A small self-supervised image encoder, trained from scratch.
Model: 32-pixel images, norm layernorm, activation relu.
Training: soap at rate 0.00097, 7900 steps.
Data: trained on photos of plants and fungi (iNaturalist), 11.2 epochs.
Rows from block 4, named by matrix and row number. Each number is 128 + 32 x the weight over its row's rms, rounded and kept within 0 to 255. All counts start at 0. Numbers have three digits each. After the name is the row's rms in percent of the matrix's.
# fc2: MLP down (model.blocks.4.mlp.fc2.weight, 192x768), inputs 576-671
fc2.26 098:134136081161079139133118107088097147100131165122061159147112130132142143108134140148146064141102140109140082129127126062042187120223134160118153116155139172174124146125112156116134137168132115133111111143113111134147153139141109196159139109192108096138149052104146116116165086125108116088
fc2.27 107:068128116171076103146119125128113123132115135138099170124148203085107169099128109143102123098131135114125144170092168174163183164134179131069142158108127033109073143149114114099075122070137093146124107122147102085126140085140152187161097126130079145175105103068184143089149122146103155136
fc2.28 102:106126109148160125129162138119124148100132169175117141134090106141084106124090110106202105127154203100055140107130159080133146092102092137139146129168063153060156095140130083163040141205102123139111129117125138145133101046151132109134110226091169149121127137161078113102150092141114119129
fc2.29 105:125087114143130143145143097089117140139114101169124128112078153164165104123132119132151115112124073132101115112131074110164170162036187145149132126119115099153096114061101186144135151125145092117170129082057190140087103164128129187118123134095107094117131109128078158097111127147139095129
fc2.30 093:134173122095115183100128129130125119169144073026093116153120114054087169132092113141100145132182110116129109076129085109164080149111212133140079099160107159126147118170167150114130158145162128185151128087155066118145093189128117123159125085105067151116158126129140119159054095126109122119
fc2.31 096:106182136160121140090120093138138075108090119113154073157116140102108150133097088134150097115102070079131159152177118104115181144120104134103129139133100123077082158152143053145149111164193151060132203167094070095029092199166143153157139207153127119158134083147147080146157118152148105120
fc2.32 100:162146134163130170092157106193115176173130185143106202142175174164118086145172097129182136162128138172129055127175109136146125173190131077191079089104132120150139104117104110094122082081171121165169123130140046074138114166148109178171088136133081086146150094140130185169117111109113052168
fc2.33 097:139109097169055075139123183122101155128118122071138118167168148081153145096110196099094108109131119161094161123109125041158125110153114101111131164115146116133186110092157060111158151099141175160127127149056138060182174166172091122132125066130091138154171117117079085150127155123147127151
fc2.34 099:167115127117150197098142163108183199106157134114095121146133164183130158152105107049161139081149097123137166096083127150141141123120085164146091096161153127085090095105128122122158090123158091122158098148119168115120148107082124168161143144123210115119087184138102151124153066131150129116
fc2.35 102:110117093141146135089090099130133093141128164057089064133134142104165121127129103123172131174130148119160117136148134102098153134148098117114132125176101148174196150188117161147069122152205115181136184082139102084097083168086146125203099126154112159163089144157147143109130123103121105095
fc2.36 098:139125076097143087135112082124128174101134107091139173134131088164117177117121131122120172133139043127067107066124168116053121123115093140167110085133146030161137132190185146133128088114111122244126146124135116118095097102101131185065146083179115116152119091174115127107139119115127092096
fc2.37 091:118085130129192133155148134148123100187155163087134147157139152070143137058115110147070147091140093133133126128123141105124105159071053125134139184113072092114144103128149163153126113108193130155128086070098091131070107142154116071137127152072146093111134122160062093158166171067129150156
fc2.38 093:095141163091139102110135113092111124150135098153146099167132145119156039125120105093097104115165127159123111184148133172113136135111163113140090115122120132115079151117148155167119125113122132127173094069108137160134090124125109171164149167135141125189086217154084098120079113175152179123
fc2.39 101:091119134096097109066076120149160138180080149169130150140154103117120210093115114131197117142125131156113104106140149118115133083099090166091133131213160147159158055145101102176135125114120085119109138105108133157133178120154110215137145116108041159155190101187157100129138143098123125116
fc2.40 096:120133076180111134145104095148117141143123133163134109077110136076096159186105129127132109095126083154132107051171156084176155148170141114112109122140116118091148101152102115150136127132165165199093115111084189162090144107109121111080128103110168073061150123167116123154133106100112169073
fc2.41 103:159131094137137141154084123093094090125088169046046176124088124146173098174136095102069153070105101121138112163121112125158130114155119097138121106171126123113099176112117168107131148121136135110152086076108064142123198211191130176121138148223129096167105156095136116113144151139107165109
fc2.42 108:117134093124143135134069176074114073113152161153121179115156113120040105065115092121157113105100108133158141149172088109160138174140120134071122139160114095124134068173100138145150082108138132104180171116144167099128150130085158150150163089102158129129085122153119185165074103070089129148
fc2.43 108:117095130150109185135104064115137211160133165154119159112091107146157154083140093129096124200127129130116107191097092025072139110156153179169140180152057154129240103161084139174125181143147132081118132107106083169086199132085139127156136143121087142131087182174080141151181165044080088080
fc2.44 099:074113175078086090174107129145104153098120126139124064128114211107163123115126165142139138109154131134120134118116171142102114091102127127165145138148149134122128112099145145191147117157136070170065124148111135163117195098149126153125149172117089153105119139161114164128119078162151079093
fc2.45 111:079148192128106168126174175139150151190072130125103103108107132110146121159172123139120086163125124132138118153138149142101132134080169160108188144105135182087097134120116158124118105129111070085107079127135117117165140122121117106131131137111145055131072131200114106097119103155064134116
fc2.46 103:107133160159170148164121139174156156133126133120155115118163194090063137091139141101172114158054195120092125105065080145175126148153147113156154152124131175151171143124115156150083191142082075177094102081110133106033087119099128132172115084137121103107159115063118113155141130163139124149
fc2.47 101:138140082110123203096173160085119135152143108098114108102104131112111147120136057152163166112114083131085106125082190098161170129110109110086131126116126085093125133133134099164151136156055110158152124153135086114099084114048118189138119102057162220092160163138166134093105128160119094088
fc2.48 097:123118058112207096135120120148129131152126135138146185187154126115114152077130118131138148061086057106166144155136073118144131079107109156135145174162137086142187130081149159118088120137109129150119106151122118134140101115121058112119123130178197071094108212103165141119122146145161172098
fc2.49 104:125183106137084074167093133181110069154134113146133181089143135192130117154139167160202107107128176157155102108141117140132148100143123161108120125097130058155059170065172148136112119155131210125125157217164163111103082173083148164103030200127115081135145162142140158106089171147162129102
fc2.50 101:139136107126133120157130092102140177208135130214091121135124172123089142081101177172091128072111137160094122151163134149122180058123136128088143133227130087118113138192134165101131159114143155131133097145165149126124097177114161176183128144137170204120136128129089126162111147160121121085
fc2.51 110:124107148144204149133109128085157098127133087127123141164090134146172167107092141114099150102136091159081161175152146180093150112118155157176155066123121127082200083101137133161144228148154113069111137088089122151149091119119163140102137099059169194060122107203095105133116160135150152079
fc2.52 100:101114163149150134176127162129101164097070124091166111183144107147057121129137103115154169111080136165094128111200102098117177127153106145143096152085092130118178141119153100106130153090169087122111131157113101067119100113160098164084111113114122072099132147155136139094171075090118155140
fc2.53 099:111151110130143117121048078114088126124099137090012135139090124116135071075081150172142106149141118136127116136075169106076124074096151144122092092050064211173169121125159166173119073133089119155098128120169066107091205123130132194133095128119125119101117130174137108087132157098096050157
fc2.54 102:168174143121183066128160125108122077117120091114093122160138124087096110142112068128078155115177127099132187092108148132123149098099113135115125129110106109134067123116100149076127115088173116083073185135112135181137108122117162111124122174130112133100109131188103201115144116122126089118
fc2.55 100:067120051110143103108138132113150092146124130145138134128154125130082158121164157137116156154127106173069170141161063090145139132137150147100096173136118135134069151108113110131145197108119076125122120121107164170174111169131095083155110123179157163083158127147143139148154067090150132158
fc2.56 094:122140160115097173128094158096135157116165122170107073136143119153109142155140186075125147088140057097143178108107159135104066168093144097160141120139135135086116117116155133144097135126181197152122158076120212079110084107133124163127177147080162137113089141149071145134139117089123159152
fc2.57 104:125115113145156120153084130138169159060083081160112147107111177138097159115132156107099107161111128156119091145079111120100113142088110127135124115120168115098093091111173109194089149102188096132116097106106147107114139132139149138133096153182124142110097138154095174119082133136156149128
fc2.58 101:127153191144110102112143130103124174117115154170149074081098103122146119124112077118114114184132066099146115125101142132076166158109162139130120119076156055116087148102091150132112065138122129115117115145124156179122138139176113134140165086152143136130073169139133088098164118146155057092
fc2.59 093:159164106110096132125085141158125045120139114152141089165140088132198139096136103151131149124154116108196111141108149174134134097123213136090056055032135150104090127142104142138130115120137161167131168122170165085129104148127127110113126144127135150124174141103129087134052050118133177064
fc2.60 102:131148181153067133113088131133132169159074069080115091114075120124199183109069139110123105058128154175113124188162125096124062138156103094140135122123102127111039111161126139075151138145108049109067105190131187075139094123123150167175163160139146084125137073137126128170119074133113128102
fc2.61 094:111100169158142157124140119153161136109119123126154180117096160170085106121093157162101138162148130172138102140170104085104089131143095107078120163105120133126135112159079122120103184095166127141133146138115133077090123134155148197163160143113145146097129136099129098096041114126080149105
fc2.62 098:181098134132085101172186167073095135134096134159169131118138177052122137130095148108141148099153108178103120089170102132181140130089071152002178164136120082110173118165132149149120087133168125116105173177078156124134155076105151174129131140133172143095083163206065142150122095127081162128
fc2.63 102:148162107135089140115122212113078211101153081139109154166056108112112128109096160102148134113107135124144101096135166136096130199129127169162147150167085084119150117131090098130131121087125093127085137124134153086176167126133158053144095094144192106119158129112125140089141080161153083119
fc2.64 097:134168103137085084117147091112149065122098142142160136060179112102134135125071134131066108088139110135150172154125130092154144200093085132079137135089079062124142151138141104109127154109113178182082135120184117152138093136147098144137193167109078165131113110092108160098192181118193139137
fc2.65 111:097108137177149095094153125092130149205132107149105146187121161106146114077093139160128108114120150144072186120127126155255158154083075128157164100078102052146133102137134159177081140173188164122160187110185136100196158138135190151095156121110176123122126164188065129178142132087123135162
fc2.66 104:103124139094180174152141118122119115141073063148094126121135190116124198116118150166140158087162168178133152157137134135156137126153151127113155170124143132126127131109132124161112138104127102131111101146098190170164131174125158102098119207137216131122143075113093140139129136138129109131
fc2.67 096:094182130146136180128103173175131075132101122074130084140124073109160080115093162138140136115098138130155113105106112107114149158196083171149124163108144168194110137127138136103184212119042136119155137137130130149126176126120178170107178167192080121074119085139144098104154126145137136188
fc2.68 099:189097124163137131163117165076112094101173065054121144143135134135100160143080190121086161144142203123126165167162139136160100106197141139071085161086093185076164109140138101097101142074178091174125068103147119158181135169128109125143119151118143165105141071104123117185099028100102139136
fc2.69 097:142153129123208166162136144107137198133161188149105129140175096167107049112141116106081097181216155138060126126166140144085084152089161123065175170100124113164211125187168165155083104061149141122161174137118101141164133170125101182156168134140129134117113128166123102119095129202109147106
fc2.70 100:164094125144203133165168094152100076157090088180166155132130119138117166122130140106183119092122198103109096172145120147214143087077108144155087118135136000129092078142141119134091107090120153153107144064142192094142095183091126153138145152116133139090094112114157211169107169192115166092
fc2.71 097:114154180108174128181116152132088118109140142116148151091159169115097097140161148140096135124156145153126098128078156180101126099143120152169111117123145175197127103109161143162131112110102105077079121089121037142178170095118167121137144168090116079103155089098124091166078152149142095113
fc2.72 096:100160129138197109136165106134138113087147144123168093137159132160093078119139077090154092110157096085139094210152093119053150122169110172177052127115151169114198143125139137125184171096089142172155120103188107087120129126102104125100091083141090118126058156143084151132138097094184144157
fc2.73 100:115110140126107110140152114196132216110173120137090099122178061177110118125104120174161148156158108148044098168150101132095147147146171157175089127138170130099105140132108075157139092090113187165137162142064124142146094145100105119097093135093192096132171122097147176132158140094068101081
fc2.74 096:098098135176173160139063127101123148102188159165083078095107097141120158098013141132146158155097129075088163198125094072086161182149153156064104089124119174148110117110100208134112054187113159093134061147145091115128099133203137152073120139148176131182105158089130090177143143103138100119
fc2.75 095:124145162172118124148134116091140124124123173069170177104148122097104076094110078122146071095077158147105120121138128050150090093149175138146120146173087123128100110129148125054144153149152130086132091113143111149114096145109109151100111137182082140122151103166116181025196103154125131063
fc2.76 095:140102165138108107130180146132129157136130172128133149113106160121133151138117123146169164133107142152146176088189163193099144112203171135141163190108104110111080125132153102132091131064123132103122092109113114113191171119126137137146140155118122092171139143090115084132140167127138092069
fc2.77 100:158189123139178098128122149056144164124131227129117138084112089138126138068103154149135124129123203103148128132140096043137097186128133152166107124149083106165125155115114090143092033139168135080132175200135127134129128106147172180121146118082136103132167164136141116136111127153052168135
fc2.78 106:106138127128163136144106193157126084069166147127162065102081115125059144125122156149099117121073137161116136122118058035112128110149074162125150129142127095139051107077098106147090105125155119162143155173101130145096167098138119125135119180149095124057173139048108172142084084044078180108
fc2.79 095:184117117131179145149108125101166217109149106100097091150101062134129089115139114080139063158135069083156126083108149134110140171071151130195126183050081107094121121118128198136087082088169121061133090123077069125178112170128060134160122059112142120102130116132112057154155164156141097154
fc2.80 100:078136151131100120138125124108132152137084060081115107153090124134122119185118128146111133107138153120143136124098144106102140132123187134109089114110121095126158123145175119119069155146055097120180108121156110175092198115124158137128160146110158106165148149063112168118155111161137117135
fc2.81 100:176185093138121110148132118129192172186105098075103162068123112086169210130071132167115105143098153119189154116099129119089133180162095154152142121156134160195064075126169168154095111125069110159142108123118132110078087096130135161152090155117105169092150172223128114102144128138189089159
fc2.82 103:121125103111208132109152116144133095172075157097058187153076093149186166036187131123142096107161120096121103112112159117142141163112051141075133139142118146157135101117136160129130161183188097096130144133160158133148080158094154110078175075166157129110165107137155157078154125099152066124
fc2.83 104:154149125133066127113082096139108092038093169113087124064152123096128157147101127134088152137113105121110177150080038107177088123156122115100156078147176172100117141127092109130113131051133124136100159087084113113174159180114164066107135192129121160155139120159116141152127122142052138168
fc2.84 100:137094150131179172129134141096124144079120125148091066135164141114073159096095055058108144077151158105111108175139141139135119118096089084158088130114127111113199079162133128037119135093214135135096128142115155142105176109116192169122147131124101105155107111077092143202174074105188158113
fc2.85 095:115096120141197094132156176128128112108208140112147123155172125135088076133114148115176137123187155184170169166055132111133129099164180109079147139149164052130073090077221091153109136107090112162115161087108095115131146108092112133098195104130130132138097116102144131186095097161216159118
fc2.86 094:169134120159099161176146128138131080134134137131119182129133089097163155042100124108159162048097152138140127076150136071122187107188120043086145072106081124101123191115072163046138096118173073142089182224124141152085138098090142137093132142099120155164113161142140124078133093133135151108
fc2.87 098:157156123100153122103155116106138074111163138092137160167142097156148240133129150147119120117204069097126135173113119090097137097134121124056179118128179110158165116147101151135107157171144105135190132121084129148125141100119156108076077150105089167126117152084157107136103124046188115123
fc2.88 102:145078139133121125134119132120145110099128150076120169103148110138136195157081106105096118166102106154101091105038080171149116079147136147119173145102154168087088099139143051082132136149108080191116151129177136102106113134094136115127090117102180145106100123142076147102080109089128155121
fc2.89 099:164087151123109104141078119084070164191108044102111138041154111069122128154126099101188083109187095096154125117209106123104098072128140127095068160110093098114142088103118143150105096117166086044106181146124158065127123163097177135041149125091143056118173131091134093104181130058141128111
fc2.90 100:134094130125169138112111161119116108186123145171140164103129172077131083157104098105097131105123136109161099165105140134152156116102089144142153106171123156108156111103199118154174129100144126127093121123134094124155084138121143077109107163087134128139144146126114188078125081128176083117
fc2.91 095:167178097151072120162163122182133130062155135136131170084135121140108156167144094154139159099128134156137222135115106168097086078075067097202137134145114101114102156132084103113110083080124105138138097128176131131124093148101125073150127098223127143115153142127102182122164154133129159113
fc2.92 099:148165135095109123168109140116165114142139183235127123091140160174130167138122103178139146082173124132128100151070151124104137163147125122133164156069074132127150073103071180175115153114113118139124094139107098137157142099133143096090141150081057185135101090135150158055095116119135121130
fc2.93 104:127140092128178083153182155151092080089084132137162192104116140195132128125123153129143134140106144107153158097139101139183118160109100093185171134115188122096084157117141079113155166051171166099121138123118066146116060161101133126117199167108107084126158111081099117136172120142122138173
fc2.94 097:179141098166136087085153157139154134124139113137167188129159114183157117106120147105121119113163140108228080172139143094164107187108145126060116139110185128137127158151142151117134112127142100136240163110094132150132147159155096102146094118140116120158098124069169105110121113082133115125
fc2.95 093:112111115114156124118116150148090134104111157084131120117172131132131114118145089160185108128109073128102126173135159136102107095136153119132192074107172105141131121136154090090153177120153140135091094166122147102145159084168116070094152099172166062133174134073129105113145196125092155114
fc2.96 094:187108133168203087113128116127098122100140123109102156134138126156064062113100122090095126145105135132085110138140129115127109182107197189242094098122159086129138106151139114121078177130142135174116126056126126138140117121171166099128084131174110081152112126143142148140109124113115144115
fc2.97 094:175104103148113168116138119156126128160072151156119091161154137166181070155130151186092107125083102135160118145146112125182148085113110112183135136200149128121124094121074128159136154122081118131149145156172112156073084106130171165082129113095120101131158134145139105098151141112100149158
fc2.98 101:126101116177170101137154126120136131125149130121132086121161111116091118142144101140124151094153127173078159106076113149136123102119161117177159087175081107171168118165139106116117143157144102161138064099099118121143102097137144126123127103119087108103189196156130150164123130148141171130
fc2.99 087:123161149146118187147155178159136129144096100212140101078122119130140161090153198136136117077145163120057177150134193144064082093129094188137134133193129100106135112119164097120090074132141088145116117104131184151153168168136129143113077095195154122102118119140090109145173094114076153086
fc2.100 102:106136142149120141077135101130112131122132103095165121083162168158128160134120097143107128112097140125072079095155155143155083131113215118113186137139083099048110122170096142128092196155155119150123149142139212127120049149119122178097133104154137141097191125135113160095151107148108230132
fc2.101 102:138128116130120121086140145107113121108112082149111106080114122144050126084164116136098128121129138178093155136124135157098124140108102128138116155070147194208156148151134172142170148132103122069052112093146145127078062103110149165193083188121096107132165094109118139164135122115142146092
fc2.102 097:065154124128120119167147158139094150122143175126139098113160055135149092129124165130090132125122092151102084173095081097134114124123167121161112147063230135100119096109117096178095087109085130152074085160151121127119190127157084126090124117132059093135142109118130099118174118172095086138
fc2.103 109:158112093109164151164162160082142105105105081096220011101126138133145155163130103118140113100114131105092104105133166142147165161094122177136124113043089116169100113135115155141137114107188118187036115138194163121146115138099145093102137140139122195167118041164148129113143135163109138106
fc2.104 102:160141201147130113110100183118133156147134163171150067110087115129125142090141092131146174191131201101133101140053203140063131126179167163096139137104151165138121131151070137151110131143092089170139136113084078109089150113131122189156077182107135116163115147133147139095113090152121047135
fc2.105 104:148123136113075098153139136118170152126194087064137057166135059155104113149197140073141119120121132151113129065140089094059114118145160095177113093118144034137086117088120098052125021122100160165124129150101155181122164125079139209112175164130175072107143115049131105118126115069156167112
fc2.106 095:162118160138132075120130162138117098161159130159086165137116082106065135112096135087184076125144136095121148127110204179127157170116137142088145069110142099162112149114119163138115129150174193184111180140100139109141184111086150123099129085191183147161028098124118070081087086130110121134
fc2.107 104:114162097123165146168140127131124080140151167139149147155129131133106161088086058094073141169102156094102137076107082140149147136171086151187112138058109119084122112147087175120120123129180177118105131176104149130094083163130135110175141174130102110130188077087142209175135132080132145111
fc2.108 096:116087121181140160132099128167107114148096134094136105159163100168190097097146121116152112160119100124128114139161128137201085177116120119127189074090093138149090150119114152181110077135144139083220171083161140095091174098121180115119130141109131070154114103156160104111147163117101157153
fc2.109 100:090170118108127133108109158098117116138130160106160081110064136114074030124135111103124150173092132123093132071102095136113134126091124134163139143057144128120154114152151104100125155161142131094126167110134145094119130115137118102118105136072129108106154114145100126103133152095142201133
fc2.110 105:163124169150176152154126170182091161155164131136130104127127145176120119145152149128162143147091136140066114114081110137131164189118081145097112158140168111106113130118120105111123086108156147103063200137065128039165228168101164168154135134179133155109168120110121051126072093121086048094
fc2.111 102:117141126152124121167136116156120127129092119129152181155114114161108177131170133161117144149135075164133110175136085106152163075167129125142120114140171210109114123112130148148098150097168125124121169100111162099093118113133129093154123126096136103071137120156122150071085096131109111107
fc2.112 106:102126132116150161134120071164143155164089132162058114159099131133192163134173124074092149156126120136113102179153134099145114152144114162129088127066165180120137105131095101151111100162090088140106071147179163112139129137120089142157107104136145089140121158116124120157155154103089113144
fc2.113 095:086111155149192116184102062121126150071126184210184127197117050135167123097168130173151166118117140182160105154100132150145141160115164107199141097028118169158147148124146109116081132141157136109122109129153061157140135102106124119103161160127109092188141112118108151166138138118132151120
fc2.114 099:128109179143142164075085116155130114136124145141114095163090111145133176142131131133048130208099140134112180159136194117125165126171103168129103110052111176167178123144087100121085173098128111120153155186146087110128135142151133137164145109137121186193162160043121139140121106142089104123
fc2.115 101:167184105144135142111147123087123211091184098133105194126049134111109173159132149126057127127163140129112151140021103107071124107101166166136110109085152188133105134139100156119137133142078138135115088132139125085160152131110098141142103103119168158185116136200092118178163110135080114100
fc2.116 100:147112139134137204161162108162114140120135113119132171156071112113120107154129135094121103101137144071130167139093074116234122121118139104082071071110131102165125081142146099169126053139166081067117126131115155143169056182058126120114120133170144123110131191146139125141100119125146105086
fc2.117 099:114125115145159106174140109137162123014228120136151171143168136091092162127151114091116143138157129112183101085100128109115111106150132130140070088088109075141134144122173135107124161123106151107111137181180102163059103048117157185138122110158173185161164089116108182083107113111144139129
fc2.118 093:169094175140132146166146143172129106113121189157156166188093158118075121124092064145112105183157103110126103138102106117178121134158129160100096174084131148120102143107142116135104150099057087163184110132153102118110142136150162179173197128143083148149094123050127188135071151148128171116
fc2.119 097:114132108121144127126148138085122143132190090073126165094153088153166209111130169085126119166133070150102155145085126122150135155079104184100151108073131112107146133189055125160145118063151086118155148185163081050168132122045097149135106109114149154166166119154155087158112073142137172106
fc2.120 108:147136149145135111126137093120109107052112139168120162178043141139242097139079162144133165126135122168158096171124161144084153116094112107108143125163163157146160147139123116165132108156202133157094095174137077074125117105103193104097100132093149148166054113154162112112145160107100088136
fc2.121 108:145145104174102166133134173109140111128164074085111102122086124141153153163077107073140137161159125153163140185119123143114137075106150148162170112141098125118114126164165156121058097139081128115141144069077127094152122131112164127109125143095170113110076148067139139097094151092091090116
fc2.122 100:118155133124107156150122149155105118108109161096167159155133156184177133139130052122146147134120182151142156141071181182103112073101079120145141058116116151140086151122105077160116101127093188199058099108124118122031091102141152115150103094114181181090179135157170142063126182130121091103
fc2.123 096:134124093124138118083123078144148096114098088135187094036128144076209175131119099125158117115111143095070165144145116099131169195159120085095129129163145086089095139136121136156134124144148151094150062087105111144091098117122177059084130082119107132141104137160121130089162139215178162140
fc2.124 095:116092111119122080116138102112135140151120114165150140119113147114140123153108136142176181087165053139151086159059113152118116126175035124126118163158171105092165159105147152122141163088102135162114126104149083125101133168108171108132106136171067167120103136131127134088137108130214093122
fc2.125 099:172126061148176158144104151131086144103125144134108126139132116118153072147146157071140126131100105135150143081175154178149136161129070161122151126157085146116206112156121154147092131136154096136137082149156162171072108099165140187099131123085139145113118144174110190092088167147096155108
fc2.126 101:133140159156098117103146153116161098156124072099075121148164084121094132070121156149145102110136169161139093102117085120180152151154175183173123146117128134122135111092211122088135174142112165101126166133150088127155220160142151138152077122152068109138164156129179150147083127156091115094
fc2.127 099:171131101114154121135138088129155145107107139142176040118133112102125126096121142105067141148173084106166181141152097107117113195191112130142160125165164122128125107191094160181103112126155126160176176098106148147120106118179134121151171090128086133107092110131158161081077092087166140135
fc2.128 099:119137037127125084167073088134117087121122122108125107080178099115086140091092131124146157132120125087122136127176094180093117150175128128117089225130125128104173149097132128099121160106163139129079162115170127125170142153125144099168119058178102098111149184140146158132142059087156143092
fc2.129 099:150146122125191152148106104112194127146142102156104112131061112096109126127167116170111158167158127124103144113138101154110159133114166160169130141130141150176131125147139155166170129137121144122146113109146092111108069169106138109137138101104091159144126142160172107127162190150117094154
fc2.130 101:125159116122160122165099121135080182142135127124177090090163115141034114046106172184135144104128129120144055103120097195140126072167124143072146150136104180099088115075144173108131116100198119076096116160175080151150142160147152123130114080106061103130191184108174095173146139158101156116
fc2.131 101:121139108177144138107132135114117106133117169122126132085099115121112114098122088166163144125097110072120101119075116132087112097118066110065065154095109053140119143094148145118167098112123128125135119108135196094121090144131116126128159191122136073121186086104151041110183152145105047147
fc2.132 097:126113133093109118129125144091162206156065065116144116174147184113131159139141151098107170154209184153113117165159115094149163132164189131139111129093125186126194161075151166120101104061125094092095157132132177111028084119124145120085098115126055161122204174066103134107111142118176144120
fc2.133 095:144107090132158055136093162145200114137178098082113222159115115157170142078155112084134156117178095075128141090110152135158127125150076134102118163181097114151172140064202190161099095161171149162075189119070040131103073139144152119081183160155186142113102118175124132090117146136140154097
fc2.134 101:131185155166099160151152104140122116121127095111154113062109172116101157074092146131133172130165113135085214149118158155073058117147098058117109144131157171121035124098149114097099170191180153132120115109155142104119083130153155104151165154128029098176145112150168109140104175158192132121
fc2.135 096:114129115120151173097122169111128077142110132171147151156062159156193141049122088106166152149177174165076154142141157102069148129112097130132107133174129148058197116134091155142136171114130107165156098114125154176125113130158146168108117110136091108136158114168137144089149110104069082157
fc2.136 098:175122114093088154095148149120125144197146117137182096114137173160066159141125065122114158146089053111186163107118118101091149141075169153168059146118141062139135132125104120198114167144151106136099026148122077133093046174114093147186114158086164145130115104185136077192086173119170109085
fc2.137 102:121135160144133127157109100120064184109136041134166111153090086150163182081131168118107082134207104161164139143185113110132112110140188120122098167142118189166129135130191140132088189169121138139159121154119093149125181146096150141091114105120093138140128115122158163129152128095105105083
fc2.138 098:162090120085148125106120101166164128099195127163082220101099104112081091077114066085133125113117138131116126136162117182108141143156163164071052161065121105106133049151109167153148141106148143148171194152116189141133178156092187156145129083132227115187052101133120127151084115148121095130
fc2.139 100:094066113090124152104161128062137089169122157153111159091095087054092117084096125057099126140169147116161085162081073069134153130092168160137161146137195181123086061089123092121093057120121119125104184148112210138145110139109114109111150182172098136138171089117146122059151135148121111125
fc2.140 099:083122098126127068090106164114135101168119163082131194140137098104142057102130171132168125132089121106151169137147099118140170135092108155065141165151124102091165155128111147086086082127160107130169081119151057104145103178131100168142098135102134124154150151115145175183177128101122111114
fc2.141 101:132077115167161086144142125154134173137083183103077099123107081142145149148105181088113132128139167168107149129152096089121082087132149089112108135106109143179153111168122071120126096129156135144092101116101162078102143150164128150123147140132186122075106099089120088191140126076127148180
fc2.142 093:112195142161140109169121155158133087134130111125178110134099106100157145142154117110169091184106216130199109110147114134156159162207094165086078182131153096142139137075125166183109110129093152149165120174157153053185165107157117109127088126130058143141118135136181159116130130087141152112
fc2.143 098:107141087120093134130139151100107122160186114174096141171119187176135118170123076153190159135102130145098114177131105093096144126166115095141116174162149147117154101113118102181146166123123117120104225136123128069126153135142120106147094133148120190129119136034141085160120110135160205108
fc2.144 103:119114122135097135111110152104168146108183146154131112081173113139107124102154167166175107092156122095157148143100219123079129203110141134117127111132137092115201136102158131133125140107122125139166062142152196126115177078134106108121129084066156109175147145161079137188130131153062140169
fc2.145 100:126099173101156063117161134132132114132152153096126074123101124124125080095174125107157141075146165165114179123152177149187111161136114165139092093090160096114128127144120128192182058079099122152128085119117120145175112182151131129162108107102188099156139148104079131178161093130100154142
fc2.146 094:162109110097127094113213136107134098146147119181133167120129160103148111088124112114076099159134163082090141098107135144178072104098105165152100074169146178121085106165169123171119090154160085154168180098151132128110067121158161134111148098107091100145128165164082079100157151124136114119
fc2.147 100:108097139105118164138148095147114168099122128129123090121182164086027160185136139096095125140146157096119140091092122116092173134081123142115080085085101099067156145108185112139124110172065146075102078116175158126074118125130141127133107109159137207145083152086143126140096125146076156156
fc2.148 097:129104090063133162123112143119126139112112123116094123128084119097077082160108154128099154128188178156092128195103139140167107138145154109042168195168109223156105091084122150202099109107162121108147153163108173146082124093146161089166110166111115154182177094143207126149135073095134130072
fc2.149 111:116130177139112142130100117199140119082164080071136159181130123172118183148137127098137172171132068133198158122034102056171129077089138104125070177101112139078136119104169114098128146111113112109128160143136145137148211115097118093121163121156156140148134137154146120154114128090117145106
fc2.150 099:132168100085102130138083134166101125124114112213098212129105097128091131145136116159111128125076104132112121148123100102141152054164126131110070141084146117099156112108147154111092090144041105094102101116141163164106116176118092163122208205115143109159153094134162122144172148103089077138
fc2.151 104:163085128088093100089123161106113137152125056075147138135074180110138170174077113150101116122173103099125190201189151099155147166069140050113128134147167133190065113129161068151144156123112131114117144121051078097131112153122093163121131125134116115145132119092080108113097105164114103162
fc2.152 100:135181119143167129093138125128119185136179121102102072154142130154107054116085163136148142100122090097153132124095141149146097169064175076106069130108151171127080113159073102159083153061115133098105133141146107094130126097127125099130159162117143162190070128120072062132125083164149095148
fc2.153 101:138130114148153109133161177107129109171072129131118100124099200114123190081124086125097137093134122141104127173106135126080070192097131111203081159137124159110141142138119131124101071155138125152134134123133115133151128087176124105163153073141158165174126195157101136160125133118117081149
fc2.154 097:104124174106138107088157103175084108083095122139173105115117091163142102054129117144144161131103127149123128143122105108099121160081135147164174116118097089094187145082101166161174141154151134115079141123123160131147095108120154080112091159131145148112124131148091134141216163112162117136
fc2.155 098:095055149148055111153134131143080147112138131077088181082156082096122209197191069148086090171113158113154156168080110172077102105180113048237091106122089133176077156147069137117142129114063165157134127141107155186156148048137107070140142117088100153107150140075097166158125101148136181164
fc2.156 100:146174077119108128138164120118170202108132071159157133112137105117126194118135097112154135169072207159119123110088131116117109146175160198178117189130116185117125118165092056104136103123081100111128090117160101130124136119104124122147152097218174116172118138184073133072141095134157092154
fc2.157 098:117107111153159123171119094150168160138131160133152132124132180134167141095079133090176136143079138066170149097065183135112084084081081180108163093161126145049225149152085106122134109145167120155103192121090148137150114145116147093091125161106133169091076077173082175079202074167111123147
fc2.158 107:101165080127162089132133112121135122186121149102147060097119172119127102139115145104129193087198144116123144162144097144132109096112070165082154165169137035158124074115091153116148077184193162165135088125107128171150167126147175155079134145113101135081134185150119101193096116150114151124
fc2.159 096:126157104136119090146131217131116158172169191122113149096115166140111070071140139071121147116122172126101130123094177148176095147203118134100115105098124134094064145130186116117155112145149119156117149143157150145153094156153137150021177147120180112117089124126146098105138155117137095096
fc2.160 096:135092062096140110145153095157171149121090105101110232105104137111150140093146127133178146114114151157109099120105132109115122092075221127084123161102110126131076107156194201144140131084036082156111093129131101180124122111135119160114080083151156123148153155094136114163149134160131118137
fc2.161 101:132180156101057142128143124126138092165106123111181176154209172149160191145215150144145117131071075073126111116140106106134127175111139167125132150110113122120137119180088166177109103157116110170138023138145120182137067099145110120181102080097135086096084151091150124207125109107068104077
fc2.162 106:125137122157146159152096073145137103051151048158089126144094099081112166108110118165131165086114114077117159128197097154107095152105086137132044138134115100100165193163166180128139136111123090122079178132114135179124145165147121145155160080142152170156094133157133121183072098087154089137